python train.py --arch="swin" --model="image classifier" --dataset="photos of plants, animals and fungi (iNaturalist)" --train_examples=155796 --image_size=64 --crop_scale_min=1 --horizontal_flip=false --translate=0.06 --cutout=0.25 --targets=["family"] --num_classes=181 --norm="layernorm_no_bias" --norm_position="pre" --hidden_act="star_relu" --mlp_ratio=6 --head_dim=64 --fused_qkv=true --bias="all" --qk_norm=false --parallel_block=false --inner_norm=false --patch_size=[4, 4] --conv_stem=true --depths=[2, 4, 2] --widths=[64, 128, 256] --mixing="cutmix" --loss="cross_entropy" --init="torch_default" --residual_init="zero_last" --optimizer="soap" --beta2=0.99 --learning_rate=0.0014 --beta1=0.95 --shampoo_beta=0.99 --eps=1e-08 --precondition_frequency=32 --max_precond_dim=1024 --one_sided=false --adamw_lr_other_params=0.0025 --max_grad_norm=5.0 --max_steps=40000 --batch_size=64 --epochs=16.4 --lr_schedule="cosine" --final_lr_fraction=0 --warmup_steps=2000 --weight_decay=0.04 --adamw_weight_decay_other_params=0.05
Rows from block 2, named by matrix and row number. Rows with one number belong to one attention dimension. Each number is 500 + 40 x the weight over its row's rms, rounded and kept within 0 to 999. All counts start at 0. Numbers have three digits each. After the name is the row's rms in percent of the matrix's.
# q: window attention query, key and value (stacked) (model.blocks.2.attn.qkv.weight, 384x128, the q third), inputs 0-127
# k: window attention query, key and value (stacked) (model.blocks.2.attn.qkv.weight, 384x128, the k third), inputs 0-127
q.34 097:444498490500449489492558533511556536529555523586493504459523467525556590493485471534474464500564472536513493448509487552487410488519490531461524447546468498440492438466529569524496505534563473513565514513490470447491501494478510462499518512446503512598500511529588486456536488516475546461592573529511543493522518496511511550503512555421483427503491495495534514430599442525455429569505
q.35 102:454499436498529492493480485522485500488522592584542520500479576495524517539507476556553495504428519479434514476428513529529446525470494509438519400572445562456529487516427470502449482533472497494417432528520552454478534538501521468514500536491533561539549490432434512523538489517509484508522593469563490528464478481546496525488533534413559513507461556483480486426413507489472480476528
q.36 101:495565447469455552546579513557526569390535503432472519536531538537533440467471489493485481426396476498511555501515523441483451526454465511478489520527519444466490444488500530449433457468493483503539462546464501540518483428543542515509543447482496523516467530536500489491462497520557551543496501538506533498488484470482368542555480554539483482551540535521593512449553512465504470517498
q.37 107:479502510539578547522540564482446534525455486469455393493451538537571569569467523537539510468474487439480450479550513479540489492420505420462484467504489446559477533527492471412530451516573504513505477537427523521478502557493434509427463504490424556550430502516600522553546521461513439548448510517503530484518503519483475467470495486511450450489518527514515484508508463537499468461545
q.38 120:490566505503498493470497432482526524540483514402506534476477439465526562512456449501471479498433537523503522510503489530475514475492523541492476433503556524374551549512497480456482494491574495445490528468536480492447564529503553535495438510511447501531488513554564508518560502505495490527419515422513479445507537556545510507610473493530485448443478458450485527509537512446471522461639
q.39 094:540488450537510532527465473450513488551525548549472470481466579533581585495507494544413444531504446501500455476540477492519490419520533471526546489531490460507561540532509550477456385425494491510456497444501513525524515504456477482480532559473500461475517469532523490522481531535531556492525464523455440516417456455558462508438509511570456543517446567470478429526562530543546496444448
q.40 099:415498483545437485493502456482512544581527516498526486564507526447562522521533499493493506476487506567560495485529441493542466566465497462574570483499520540449472512491549486528577482435549459488492489477391541514508503520558482616463537492524555466477518448501504470560516513548442582524536501506505542503480467486532517511529481548539547524537491532542502515431473539508607423487449
q.41 115:486545487490432523512507521484474539467491511530458463481507554545461576474535504554549493475457492494511481501486550578520457478590507411521482529539535446472537471461476427462527432486447490455491478490521569556523553535560581498516481498463483474468488470495466561467558593521441492579526499486423523463510543484471523447459586507525492457470512539479558498553492464576591505491514
q.42 112:496539497498481527565553472480429482513473503498520601504503512518473533490553550460459533463515527514498502553521485410520533483512517515480474492420436483532440458489561526471506562538521448399456453539492572510546506520569519481526548519484495521572556497504380506520495477537526545547502568482447521560508537509535443546475493556427509534512477460440473427494543457556534551486494
q.43 106:472490476536540539479514590508456452469520526551423496459500528497533551503483544456444506472487459501529491512492510477500485478479533468488468482461431525531416527463413564550546490459459472497448521511421453447532533549532476516520425448436480492534534501509522562579460462447501487478426561496531538473422528516457441457483546554483465474474469489508469585540487459460507507611497
q.44 101:545446489510490526502478487453502488484442519574400428533524540543553528562493483546367474503498466579479506548505401510517469456530500516535534549518475489534519556460539464482511504498515543510476538540494501518506468515456489531607550572491537471544472505553510498517567528493518589513458470597463439542508466561454499455496495516474467486529462459471480460490521465543523485484571
q.45 113:533502380491457553475444540488535562521442504429471639500420488467517533523514496510459497520534467508466442436515507551510533522539492510528480521498513486482428544515480510456522545524476458431462405500517515507510516507450487506560529614494517600478487481505532482493579458528513434497501485502470492495493498479535500469523508521516596501553493520517459510470472390501521534492480
q.46 115:516459448526521623479484505512452530466475507472466465478563523516505516453482500451443495528529552476429431480595505472474594475550455515523503487534478507551472492589521542462429438527565549503583536455460523509564450527534548588514500479476504492498477514471543537508427448459530510539493510424474475483469514479485503561577484512475493486546494468469471544530554487429493481542503
q.47 105:442564525512535545450499392529461556492493502437540508512582463480476400571487510541477498463636522552500465451468467454500490516467477567517455485508588547497525475449524472499505461519493547494505581514479447512485481497532488483487522517486546438495476543469438512552484516464489546455472444538448502549492529501469436463523474465460513489557455541487466410508513516463540479473559
q.48 101:459478503551529510434566489513555459506495463563527438549531483542471528516524533448484508525508519476511504476481464437552468493535608503432597531504510469471440457487488526517534544484574482491505532442565520573521494437534532477495525553406497491420534491443500481533501509566495509483581506492477498411445475519522489475556557465485506504574506522417537563494519487447506477500565
q.49 111:471449613473457525508522521546502502572471575479498478505480485471458579464477495541484467518515487561469445502542533448494464461503520559509542464532486504507431553528484463512494505576506486512500491459419479515445458501450421545516513425502573498443480534462517469477461531531474457507520483488532441463493458486531462549543494462612469534508443536438485402452498450485459425479467
q.50 103:480442483516461454465424431549508443525469485498454481404542473531508511552485509549453495511493537518447520485518523506508555508479616477533518513516554472486532542481454496433493562513548499428480534504503522436545440536490490477476494522578503436597455444526533557485443547488510486467440433595494478539492516541450543524487489532518498517507486494536505535394543528528559535520538
q.51 105:433538513473563512470462557448467493528521544578499587531531574542497512475427522545476549477598526455545473428477463533537541484503504497486522496463532496453477454460554515478485484512593415475504463502440436440502531510485555558496578487574486482508466469476504525501523518562470504494508510470527505558468498458430504508467507455439537493581473502587497484570541470518512470471459
q.52 105:426541566446480459508486479510522525533523545482502509546485521565512569496466489472566480482508467546556543513455497566501555504438487486544475485537525481491406509476470545477463477531563475528500536511514573456555496476442567568565459565566488500537553499558482537561471492504473421497556504461537549493445501562514517562452556505527489449559499607538513574489473485508486502454491
q.53 111:448442478543550422440459478480520480471466549431495562486483524478502493506515561546527480538536498536524532489497503629435470471549503502542498521500539439490533535489499522538494468536548477534504572456553438484582471514536535507480526507521456463470575535517477444440484464494482521455582543460501511564481517516480469509410479465538427536485463506372518480507537490495510472425491
q.54 105:492500486488466500490469525461558424505513509500454467534445491439480481582391498534565490453528537469499489462502475517477506479435400502470444515540552465476529451542486489563592522459524463508557498443475534419508572553529473463465519499471503468429440526469492485483544481497519514496421548514447524575499488550520544424588445496431492484535565497503498517492465524442484516476503
q.55 090:478407567508520511536472467545531456446500427491527502501456451534470493455513514488510469458499521460531535462512454528582494576501543478495441556464431485478563479504484587448531454461409547552502432496485543506551454472505548493517431460453499428492500542463452439502507514499488528497471490525530423554503513587518448535483513511576525534466481502518486605431512505536512501524538
q.56 099:564510513518532449462551490460498410526444529546431460468558508513478457511506488578441548456494517461495522547498508564507534571525462501448457497488523537487494466521524471550488475478498485491422463394530496527476601504538522467486514511515477550524579572555477500518561494520471539456515509499537477574501501491496471506472562504503464465609576433530498527518567440552443467484516
q.57 106:452473429466497481544505519420524508545571503557475500524493480440465470524543466498554510429507509523458509517509544494433509486483584478538517549528529507578448631479502461493580483494450543511493472501503583502395474492498535470518506487504513544470532469501522494477480509500513548551535488497501463495480485588471476420418471490415499543504559497516564510555428512445433516487499
q.58 097:406513521506521520590464506502522510481439550443482456574535471466578548513494508518481495496453519511464500423444492481527536401482498483559433507550537436497523505579527510540515441483459457504437483518555496578469499534521532462464491528468545519507482486497629508551518474514465469486509485475490447502512518547406431520510522416489516518532525505545540490512558492518506579442492
q.59 097:496456449431483517531474504514488586530411575538471512423538457481599515442514458543497563586532558466557475504485490527528458482500479466602506472483464522495497505531522473482503524454476543453507503523523550549541559480495443467445475492463479485510515543563510503563476563533488470556544563557494540529503587479536509423563474542533515463476453504572452467493539470499504505509492
q.60 113:551525429515498542473536498467518497514479514464516472552495491505524519477512574526503617430479445499510527535499504507523576453453442532530480531534514483508440493534459543514487522493504527547516488567457483414468452548450463493531574488476526566585545491504573451414511466529578558546513466475534412523462548521510457526490569487552491486463486503435445503464488482443445439526497
q.61 089:571436500470518470553460489442508572534528497495545458512523534451467509487503541459500485468517522549446446512538490484507490484503447548476431489578503505491507454506478438511556458493545545466551497465480541405461600530530485439496502484510440469449582499452529455515495473467453462544518559476482488524572475563500460498487444548503430514499540448452459530580483468534504429597513
q.62 107:494513534439494507525500505509462478489437476504436464503417556513486463536451534469491449554459523522509534524526491483505510518538485538535580552439488538556516451474495482598507487570440514489484489539518530514487502523436405518557526559475484502530526542583444521500512502467492454509466465436589642533489497541472460467457501501429554486517527496554476531492444503593528504492465
q.63 113:476455453495515494472543505553506458523479436528478563537422482471494560484518564448479459515460475523531522479496494518528579483451504521446475491465491476445545544536554509526507417428473479515554475520497519513463547477543482517533511532578482511551488583404445563537474445392441485577538443511504529521558449519510488505545524416497499543518471515483474495489525521446421539557498
q.64 094:500538464521461466541519518520513505519557402590466513572423452473514570471477530542520475520525559488519569456449429527558572511479468490488512459511525467581519536469479395501463432474498520544507520481461454493423515539473548463496458497470508496522536518506523503455584477535502522527486419516504525480530461541529505555544511498472473492554504525541575453524509443476594503437530
q.65 105:555535492512585460488481476479469533471505506518454403483519506468515543436597528474476575578503536504468487493512553464440501544578498455501529541516479460472480522516521482549471471462462467499453459517440449473533458444517451474422497423520468483432553489512472467408506504448551556409484513458477543480546479451536489551500509471531546525483528505507540505534512468549588446545487
q.66 093:510562541516486538500502499470523474564573458493538503517503520462528552460531542459474511510463472493493508501481632492512478483476512481482476479556496484500468483543493478539524472407536484515414546532461459448518423448437482522465476561554527426539497538479422535520427548526520473493487480378441441475533577455503561458481514495486560436448490520475461457528507576518514505492507
q.67 099:510487519490529476532537480531471477470531523487501464540500524572513552483543561560487504482459472446537442479577564490521566506485638458545501478507406475515497471574481485546491529490519490518435494548467466516504494572472505499522524477589497529521459460542440454468392517501422548457462502485470497542485484539488584561477449466532575506535513470529508453525492519544454470456546
q.68 090:491448490457446448491530551461497512592469482463519506559527526473473470499523454397507519524577521558426479535493484475492514465479561530515487504507474531432435484518441521461540450464506549552520493501527462552474503515558436541486559461493517443469456539463559552472463522558529499566479446603566461465480456522488497499412478507501485513527460531488549485542549496499583488487419
q.69 090:570487493494513517496507534498521525427452461513492548440479517466541506521444503506490397528528522485530414522502536507496476534423471511564508498402506564470511583592474511453529546487488555451564577542502469529474467499416551546442525511470492561468534447508549508528553556559481505470516427506461494531472530447510549463560482492516487482467470463443522528459490492458536511512413
q.70 089:486496464489480514493546424438512463465534540458434405473495461473544428517462489445481422495527554485431522472545511489504538516500509463550506489581461504498473432534532499447436519514573544534535430559512453488509533556427495489505470588528537514545482446463483434459550528393468520524483439476534453512541502551520476505507502564514505453487503487526475526580462542468501559484511
q.71 103:509464492565505538498512493504428562499516472506469460470441548489490532480483544540537516477521497503501501590548548490500472522444506452475573535440466590443533614504434521533441490473477493466521547501533526534530558513406504513525436458415497536535489454477498567580482556504457471463526519451470520533539532497483521560543468476506484466514514444506419597490482494463525446458483
q.72 101:526464439498481541479486509442545496479486464525565530530487526484523540529520491567429553447460470482547529605505590486558496499484575475484534498492483548545510542547548522491580478468497540495485483541515560488578494466518438466441523538536472471533466452486517599510470510498506512549566515474399514487467587541444516456494452433464473479468467483551481438551484468471448486534478
q.73 097:531574500563479440487524448544468495461474542580544533455502478545487453516475492496432536425499531525431499543442532465541532560530512571502508537445501521468468450508532469495535522439485476431445462443496433523487495492444512512469497468563506424482506460509419507480521541435500567528444515519451443519468495484455572528489452539412533455501514454477481512484459461442434519537560
q.74 095:541488485516553473504511542523462451517480510472474430603459502509489550523448469452543470455508493499490435542457551428468527498529531543491500448488561458421486581488494507479519505494465500422511461563543432500555485502573514469582520524535460494491454473446540557533466471468490486562516537446495482515501458509471487482524504490466460487441435574470548527602501461535491497620518
q.75 089:533617530478476486483463464562478557508403475527538478506488536497537509518460496498511449466453506495481523576489518439552525502548572453516496504593462512469530540496476432549545536424509531455518471545542537518478515446509505525524495463517496526489479394558481517451507500486523498476487605479482450439504482504473462523509516486513539489559526520484332464457466495504475494519519
q.76 089:454548500562549450474507529520528546467518461495556512502476507515530520453554508508502468494549498552471484483440488531529457516526443531471533501476521554446431553486512512514554484528428520489533423466551538492576529555541508479463514474440437508506612544519504462512521483420519488430528546478578508513544452465453508539490552454470534487557467404474475534486523464473429497498617
q.77 093:546497472527457536472400513471498525450535556538483510545540473465527514503520479573430519480438450426461469491440453495467594610502555510533523459456497527507534529452503416516490445455503565582553500512500442489501556427480467520509461486548529537481442513426521513515519563520479509480557554524511497457480518484508525491445509435498571557509460493516514540515521509459471490488582
q.78 092:494545510466482417460501420463473490477418559506575433432512435544553424515509500527510476495520558469458468426452481576534548475499449525494474481559513535580501521481520467483512508450514502484582483561558424423519537518431507543567501551483513504533520450501444492453517567476463434498586477535565480496505479520448503477528514524471482521453519525524468521462436494501527501514500
q.79 090:546505489457503519381511422530446396551532450617456484483544481506451449452465468524519528553494502542526492477528390476504512433443607546476489542490502512560485530471517492462504489585499545451475444468532551481520499500546517552473469448481465471492527513486448453554496469497437486548478430505507500511506482546499469531528537500480419527538522478496465506496496503498442503522461
q.80 080:552458491505536488508473501534432498530521503480506486488495506561491508475458490532503502532494424472512491482494449407512507498526523520468520550519527515534458455541504556492423498493503434528563533482454508519532477478448425564453558542508480504459516425492411558460450501534480635533450539497569500454490514508510527550520483518454514571565527624414494482530475574472513484460488
q.81 092:493483495436565423548539505454502486492482557546448463534442510487506449490535457558542523555510414501480462426506505512529464571547381601516516512505487447498506445480481485455523511470540481482445545453478470522506521537477483527465563453499493492523539492538507483487504478464496435538562534609499470434467469500506554521472491521422501535498455473477498543491514563481464434411459
q.82 093:478553513524510424528492570437529477458511484600488522443428570455523488505471593462467452506537534550496524422489589542510514495483526506493504553589453522484511549484536461536467530459512537477463492481570499479556481510511513536543464528518495576503496476488478563540487513513499488446580526497491470595475492497483551501564543454513462502487522504467485500495485409564429507529585
q.83 091:464495473428503542464523457537597433573489482549456509560448512586511483503507428471499562445514507452439475529578454433500546450434510527459487505502438549497435509507579563446521481555494554454576458431441517556529476482467479486560523485508504459493482488451504451548548475465465541459512485511508547505520485411476517493539518538487457526527448474542542497472499509541477513506525
q.84 090:487480418547482484516530521496455451490515484479556543529478515497532563495516536571475507484462459487522550565479492441454432527510483436454460538520514468464488598490588535495491593421538548471476558430567560500509530587472579523531434526518481551555519447558498514519449486453504476501498526443413527521440546461482471545519501508524539511533489527482472500538540516435511465492510
k.34 097:455516555519474513499499482489490460475556482503580456424461525480496570509505507431501422510542502478503457442467462515492483431533553475468544527537421494448488467498506502446496466578549483498561519498499502482555465472374465462462509502485503484602458543524521452415472518486463537450580571491470498503489457541408565488532514472447506505484553488514554560486534517509536485495560
k.35 104:484556516502557550446449490490515523444546557501558503506490522506458442551503498488527586518481500492488492511439466473477503490505444492506511414500438584471490510470444467475480453549476522392494475431501560590448521485512499451430563536510568463509520510526476470538440488412485520557530509526431488565474501544488511521578513538481505511555548562476523485529470490483441473539583
k.36 108:499517445443424495486501525534546531365607483519479574522558499547515562492483477482546457465458521507514555490550482508458451493572436553508556555580470546522484477479536481534503352528547502476517527519466457456503476499552552479495524429494472565520486512525496541522501552527506529518492509462491538473462495465470444485541494552557534547480474540452501458493529529525488511539504
k.37 109:530459501479540398529503463451467526457500471446567499506486585524527492544559506462538494465505478444487490482512496458445510495383407421494581531479465442495507476460473522489584490521501568505488489461458464480491500488481463491455440523486502534537502545556511486543555495464424506485475553542497545447524529486451520444526479525476465563480479477484422516501560502483470550492620
k.38 118:536504544483455479492438537463598475542420447479466525435479478451577509485404459523460413511466515499484484468507547529471539504457514561506503511537475508440547554442535508468525470468556536495470574505460496555460486458458493488475473499499479504494536597513551461532549518555443501549472531485470459539520478511564566534485487499561527503454512485481491501539523524444499518475639
k.39 096:460472480538611522512475408544506481541511527485542426495523527581514526477572529502428553516523516536523547490478497513449564447537531430476556545469445481472499539504545490518451555482491479471447493451472516542504548444477541508537504502440493462470587444604508436506457486483531432485523482541467479519474463475501497547578504542503463600447482529524547490458504517497545477527507
k.40 102:489536521513453447532483474488507454469503583539511522523411442518512400492578462500454447469495541543547515489505440532492418489440504524534557440482506546464463470466491526476428490545534480475453489494440477493514556489628532571500482510504476450470504485516539446551458521546490576542539531509471493570448465530476471514522518492501563483508465514504573594519509550530518438496510
k.41 128:522514448500543410489502490500489499439497488572530463484492572545442558510546511435523517546442526482471552495499524534443491433562523480505498531431483498482471531437490459411462474482454486480506506536527450560481498523556535541500493533473519504414521457525535538493546547581428490553492474533480550446545568430484444537472582455476521460576459495487473523554468551537503503478563
k.42 111:550489450445511562488520523532458443484515468489509514479495524546516395506527482443478513467536478458502495451528517505507429542590461542533451431469390515511462480513499504542493528501518433492406459532498569476530504513494468579453522478531497487520491510533435590477488466482535463563453515487467505551497589552507465485552485492545467477535506450504491470550603530529549560511441
k.43 119:577469482432574501487448473564482473460502488442453492473572549500528512564460535444438488438579480502512494512492497493514482512406504439452533480499463475462430481520445564481583464537466514580506517488530458492587546504521478501467499440489495437537532572499496470503432530496499503563420571507531523504523441513452526448515499521473517509533516487548403471521536515521535542539489
k.44 103:427504464523534474515450480439469561494497513408556439480508436616462456472508536461480499543503484547501539410488474494538416478515541550436580528475441444515566606558464499535429515506532537510459493478513491501524489531475485487583465522502514442500486457576488466554501549459483535492544490505471498501454487537494436488455465515448559474493512417520532482517481491522532495500481
k.45 122:489441455463426527510501501551514472535470510455542617511413513461489499547525498509438435551526463527540443423466497474497489496477510553469452540472446540521449525546531456455480513505549528562463397456513484552509449457457422588531486536512484507499443424547451471498510518563507456494496474552478516507433546530485533486525486466538535528586519454487445486482489480452480535506496
k.46 111:470505484471526547460496449578519477526495507437525602484531535495500474536516535480492431477521479536498508498539495482538545485520517500495534442397496521425440479499478515479550445491500535488497544515468457415537440436492484494498473559465542479496519572544593542530544498493515444557507562422540496480582468418482507500461447489470485481537494464435532497499548437469526506596430
k.47 110:440549552536557480482560476513510484495545456520584474532458508532477455468469502532501449499528510477425468519536518502512433511476524555517440454584517532540470510464499472483408490445476509466500519546494494539513519517529564487521430494484502472509528533462447545539568405455505547467495469463507551589483534453444404485506469525513515484581509433465544572432556548513534447490511
k.48 109:472542580554559528460527540514568452541487507499454479470519483450475480476519484514447385495496456535496540571505454453456480538521549437520562470481443521485445496547585467496492524505515485439465473488571453547551502506484511515490537483444547516443498503508527442418543445563487420496572470456472475489504445539460540495518508523442438513515486429501464503530509517563578446491501
k.49 121:548515590479536409474487528512495483583489533464584576470505501500530527470550520540537436540542445515447513550524554439495522494456481501511511433493508490439464521527489487521477486587501542454579536510484496438457490486451484572558476494560510516496453533526490430523537532481515499419499548443473540448472498546525571519581507449559540492467431498439490514508504475512554518471448
k.50 113:448492475517531475549445534488512558533474510487453541435534528500434478544462485551499428537531581410497451482478492494518404455475543445566478501537521474441538501569498465506450517496535587500529519552502543487514469531413485476454434458503468455537489411540528526527448451496486525460485487540531522507475424517541417515551516510470426465542536439531530474510520502447524460526501
k.51 112:496479489559488473501497536511515440502559542517532489475424547498419474522504491532453551449595481487514534464494567593510528480453488506480551488529547485532420447448529530523454532484584435485468483471457475477567512454496432531465532454523427546535481501523506536510488495531452533512500556446488458549459557468423558500535431483502482500565622511544492523476482492477499489441506
k.52 115:502537471467441429467489481509432468479490534517476541437485525527488423510418452524490433447541524516477496626419541564474497548457527480476497514524515477558437459508482486511458461486499499532486533504462540459501546475405513415447523509528475561460519433519574461555538510522515486534547542545481570509533502519508559478468467494552465543539535535559469518473495506547526476428547
k.53 107:438447504586486521446475515441445441529478531496488473518463516483492471526516463507535492563521514523570518459481434518484505527470508534555488553516523446523511494413486536520447487421527461546526526509526510441538548490483546482540522469459493488495600515402540464479510482492526433562530582468491561539449498516481480501535563536585440523400522476462512494483455506423573482483532
k.54 106:457484520510502470506488524477520490490552542571472499571469493458496550553430521506544554405512517423485467480484460498499515560587385522486467533471593464494540452541497538522526517494488513523497456485494436497500499540533496497538571587477462412456496530543511477485568505471472537450515566495485580562470482509540492493482422470505492459543560493528569502493503527489399522469509
k.55 095:442468529513490527577545427505500484498555533463455506482525447548529490503514498469516515481457517486483463435494495475511432607521509480506483546510427506458455494520486560537558558488518484520595517505517498519525576489572511500548543478544519510478529419419555495491578471481492454545418525567512447523540454534549508435542545582531497547511492490525469509520526500402436462500505
k.56 111:497477490466471467454450491483452479555451505522530442574554444467448507566478480474496546568578481414605486511481483487527491513474468502492502566425499519526518487474534555534527500510509485460472512478492502531518548480458501495515523403462524476532549550503500487446508443475404482511406527439495506557432446530476583558521509468456530496500578491484487473553492468514547542422544
k.57 096:457503520477496474522515488553566529479463484486504436461460514446483448596526527423422561482525483540503476445527486490482507504513535493510516538511543484519553573505558538493469499497431510510536485532477490476459536544481538447471514562459473579489465459469515490529478528464489491482510459484468568506482543585474495425461460487539515533429562454507482435608374489575463531544481
k.58 111:462471458556517484503453475442547529447494501494473558540547496466626537516443501476522585476543488453477492381504476465507488486470490504532453494510541519508504500537559527541477490484530506538497496478517556527496546510516490514473527565456515483502473491560556524468547411546453480507547473507513563474492516559429537558488490570557533602499467546524518383487500543463504564487541
k.59 103:441556442493480499569463426412520529483537521494532425453490476546557489475461483546538524560486507467534526430487494441480537443529523421546482511516447517562502498490503538504607565559437519483473478520516512466495499449430498546522431533465545519501396574547498490488498574586500510578471554546510464562510490456512525527535523482501533467515476498463525480506559510514502486504507
k.60 124:426508488467533510498455482507483467462493501488552549522470561509564548478519549474555491462532414514514500522556452424538476542431452534438441537439479490482440458578560515480505472503506484448509476552584497440496483527487489505474592509530497501493603484475536492530450581469545510426524482491525454554541485579523517543498482488490515572501508473515413513582531526490537481539511
k.61 105:519466516509505442525485470414486522543453456469594454552518528489452544505491565447477514578486487493568418468543513567482539527544530523467489520458469490510561453459472529545562529519515494564528428525480518397501504504567484511505516549541519458516551579558502468506546506487469517566533565520473553472508556579518528548516454435445452467498483483497533561539474477452465523490507
k.62 106:548568469463487513528492490528451592487482534563389467487470559472466503553486466485461513570492498528452513566475458492491482523500539523538452476522518470625533512546445497565484489574475529550508549449518491504481525463467538536515525546460452487479467545591476579456489486432527420566490508474510481506481497503545471467452511529432536450534501524506404548476499481485498491444516
k.63 111:402575458476480527497523456578470472499524490599521520519540483432476486409511534445539511518448523563553486518480494492521522465422493590426521471551537460479565548460440509515532502502485501519523526497572474533498524471543468473501561510565469461536520492431495533475544463560479528529491525517449460489532501523480542556549452531508468465491495490512484500515536517426414557591513
k.64 084:471503424552546477463466543555452415608483492467456572552520567489475552501549509495484496474453521503523580496490503497498472499482500506485510593464488529420499476491595396506386510472480497480535541442491465516503492515519432507466499415473506538506525495567463484448464581549498503500503516499474485469464436473500479478519504553482516451538508523431519525506474491443517484431540
k.65 096:493506542538531532512506535477456533538429468502449493566496478553560541454499431535529423544493564546546485436480530497420502471498530553464493475426460520486461495464485529520517521454538466515500505500454501533527494576601458516445515452493488479423554391553485458496557474577459523444458506547514473465494488489490504556490484535477449485496451429459457409524525469522549509453503
k.66 085:503553470504523529562502493421562477545487546472463502537432424384523448460522496441498492512476505493472534439551571548469554555478490510482477519491517498565432504503573538546532506517490493523503498521433522447473519463527471436435515505520549527489459532504537516485453523510577510576491460425531456551514482519471534469496481542521507421529407484452475465503570544515452490569453
k.67 088:474528525482565504515511464499479564501515539391522530471456487514476489479471530552482432556543511513524500467583538562559513484475503463521480534517450546461489478525398514515457499475511434433485526580451478486488499520458469560488470487482453488513444460558461484548500538506501551448439509532480415536509524550424384542493504512552481502477444533487507518498552567566412492502509
k.68 085:420477560532494451518464542552529545501506431561547524495562500492480508480567490491524501493543565531437471496530505542538457467523499503513528475441439514541451498476485447516470517553514467623507467579471477482439585542524460445498551541515454530509500492436468473550488500600548474509520558464535489473481534490455558479567477498427482555554559500546514471484550542484542507513445
k.69 085:481467477456437471533498588473524540451523493565394509465453528533474522426483497519511508532461432499495465530527432561517532628481530527521460518461486506538496567559572502437525532512520507509531416506482513461516487532529490488507457523545490469482470526528508502433442532519465547520559414563506516505513543496518433490486471473540494512463544458487466484551446459473567478604492
k.70 079:456461521578471484478560447485519473516506539496533502450443409553458392489518534543513506484545519492458474540519498509577469524485533526489481554483466482563564507451484510552423464450529543499530469509470582463481526511497501504584589470532520556464485430418537526494442510530469479537577469507474455542513455465451504435432487543514548495493513514471565481514472531473509541551548
k.71 086:486514482536520441476542451469532538483569476528536462568474457432527513483456591533401554544507379550514482509468489527488482527470497497434464499483502449457472549513517455504491545545525492485539446474502515504511531438508519455484498521519541487465468488497456495416512576536467519513470482523542535508532512408540504562480533483447506449541376510574479547532478461464548450534533
k.72 092:497459537489544437519501517491524503490581511442500524534526488457500525452440545401483563473465485669516454475535530489516474462488409528508475530542449442555491461508477544508488509479465518568492508501527525453492488477495491559507590493535421462526464459456515555494480476482519476485490483463516473498483466502440487492466387467602508525509481585554529497514492545538519499513512
k.73 091:499522515541522458528469530466510543531444538489463523430504463511592506439431455549446531470461456511473517492508477622531475430506557454503455462466497535516506490478522541500416428548503551428433489560477422531541538484496529479526534468497463409476481508505533505504476480508516494461513506494465519513505423494465446519486456563487451476485540602556475471536570482489459449557488
k.74 091:506487577520525506571506573487444516519417521530543369514537457564523435536538467417487493487507534462534466445458540477454491522536490514592607521446479538528441502436511496472510469507517517506505499519543478466478462487554459571550496530544505563511565523489494462489485469509470571488488484487553459546493541536507499484565522427486433496503514450494472495550511513438497513493424
k.75 088:450531556541517477500489443471544552497481515502521520466540521501552527419485544590521583429487512451526494526532506437509507618538549400471470539558418507474429478473442515534511531476497509530459443572536517538442478428482485497520498483511483489473535503541511502477461429486528534474473497539458557418471493472493500435534495526537543506477464456555504530534502555557465501447557
k.76 089:517502501520456462514529490404442531540515467522475418416489552495508495536469503482506467556488543507502514529512548524412516474611578501448499541520454585506480501494526551476521525531531479541382568469533511502547554503469503464501494426509545441455480527469490483536561456483493563459538500495503564417488438478499519484506525484488484499580494499498511542520412441470459453470486
k.77 084:500562491495521470521470498557520556502492466431449484485484502423475502463491482508414492512459511428558457497520550546463539516507462488453463434489424542459572512501421513567480445455498482586539480558543535555505463414541458488470515467503470496441468515512490453441509500508506512501517519553476581504489457512459525484566424441556557497578477443495515511478508565435448515478460
k.78 087:482530496503510515514510511449460505452468579563471504495503442489483512453494487547523510473476526452526469533426378511493471585467516552448495503485528468460515504497504441478469515429563562515481544513518540445530479423407461533520520407539464486547456472512582419515445463480480509460516486447508465556478525487498471456493497474465510446594509563484517475503495573438543529537449
k.79 079:444495528463539503496555521536466454597522540574459517552483464520425552500520476463536451448497484502482456461466443483472524570458537479469487500516432433537483520497565525547504483610504567606489583530515522494432502483536483553520562542525512525481494527524457581538506516468492469551495523542545544515481500520539481545472516529528552504471504534522458494517407437563494515512552
k.80 083:511516545468526504532469501450487498494463473421512451508559514452474471475498551519515498479456436452553484487464575465535473457519489489463449413477523529511441486522522508489578558539453526542512486469476498555455544432517473441462418508478570519515487503497371439475542493589544536514476529514540547491439539456451492513493578549481494544511562553478498447543487525593487487516528
k.81 084:482426539487608499518449500557523458416529484397444463479491500446505485509491537531522576556579554409513449588460471481509507451481505485441526524481527541510531458541522505515531421514503438482481488502516486499479481514565479520507481490487454490523487461456475537562515516527450565465451511461538515539491505566570504537483536547530500465585508472474424496455430517474477483555473
k.82 089:523509406570581418555485573454456502524522495548532466505473480552465504453441506401456516580525528461576522501524502483515511557488482531529530469464524546508523551489508482521486549393509531486510495484501495502499511421544515512586536466505548493530455588462494472523527471449549457484530465563488497512480443416572481434450504545477487523507521426490490461548523479475481482512502
k.83 086:586509453418542485515512546534574469458529552511505554476524528486474548486538521521510483444463484554484506499559492458494468444504593561538525506478481468539422497519550533503528428546512530506573528539473502500506442449457502468509457539577517520509478397562490484490535477549498535490460460452456446416529512465538488541544523514475516530515459632525471541474452498518508507527442
k.84 079:533459502548474409440508411445495512492519544472500497483425525459496418473511545467519475501472468471558516465529533499536531557513520563421498534497486572565534500556509535451468530564558477458495531521515465492482480446532474568543495541535510479564524538569491448432540504415458485476491499549550500495464519526446508595455548459524475526546524589470453483531522484499575501485506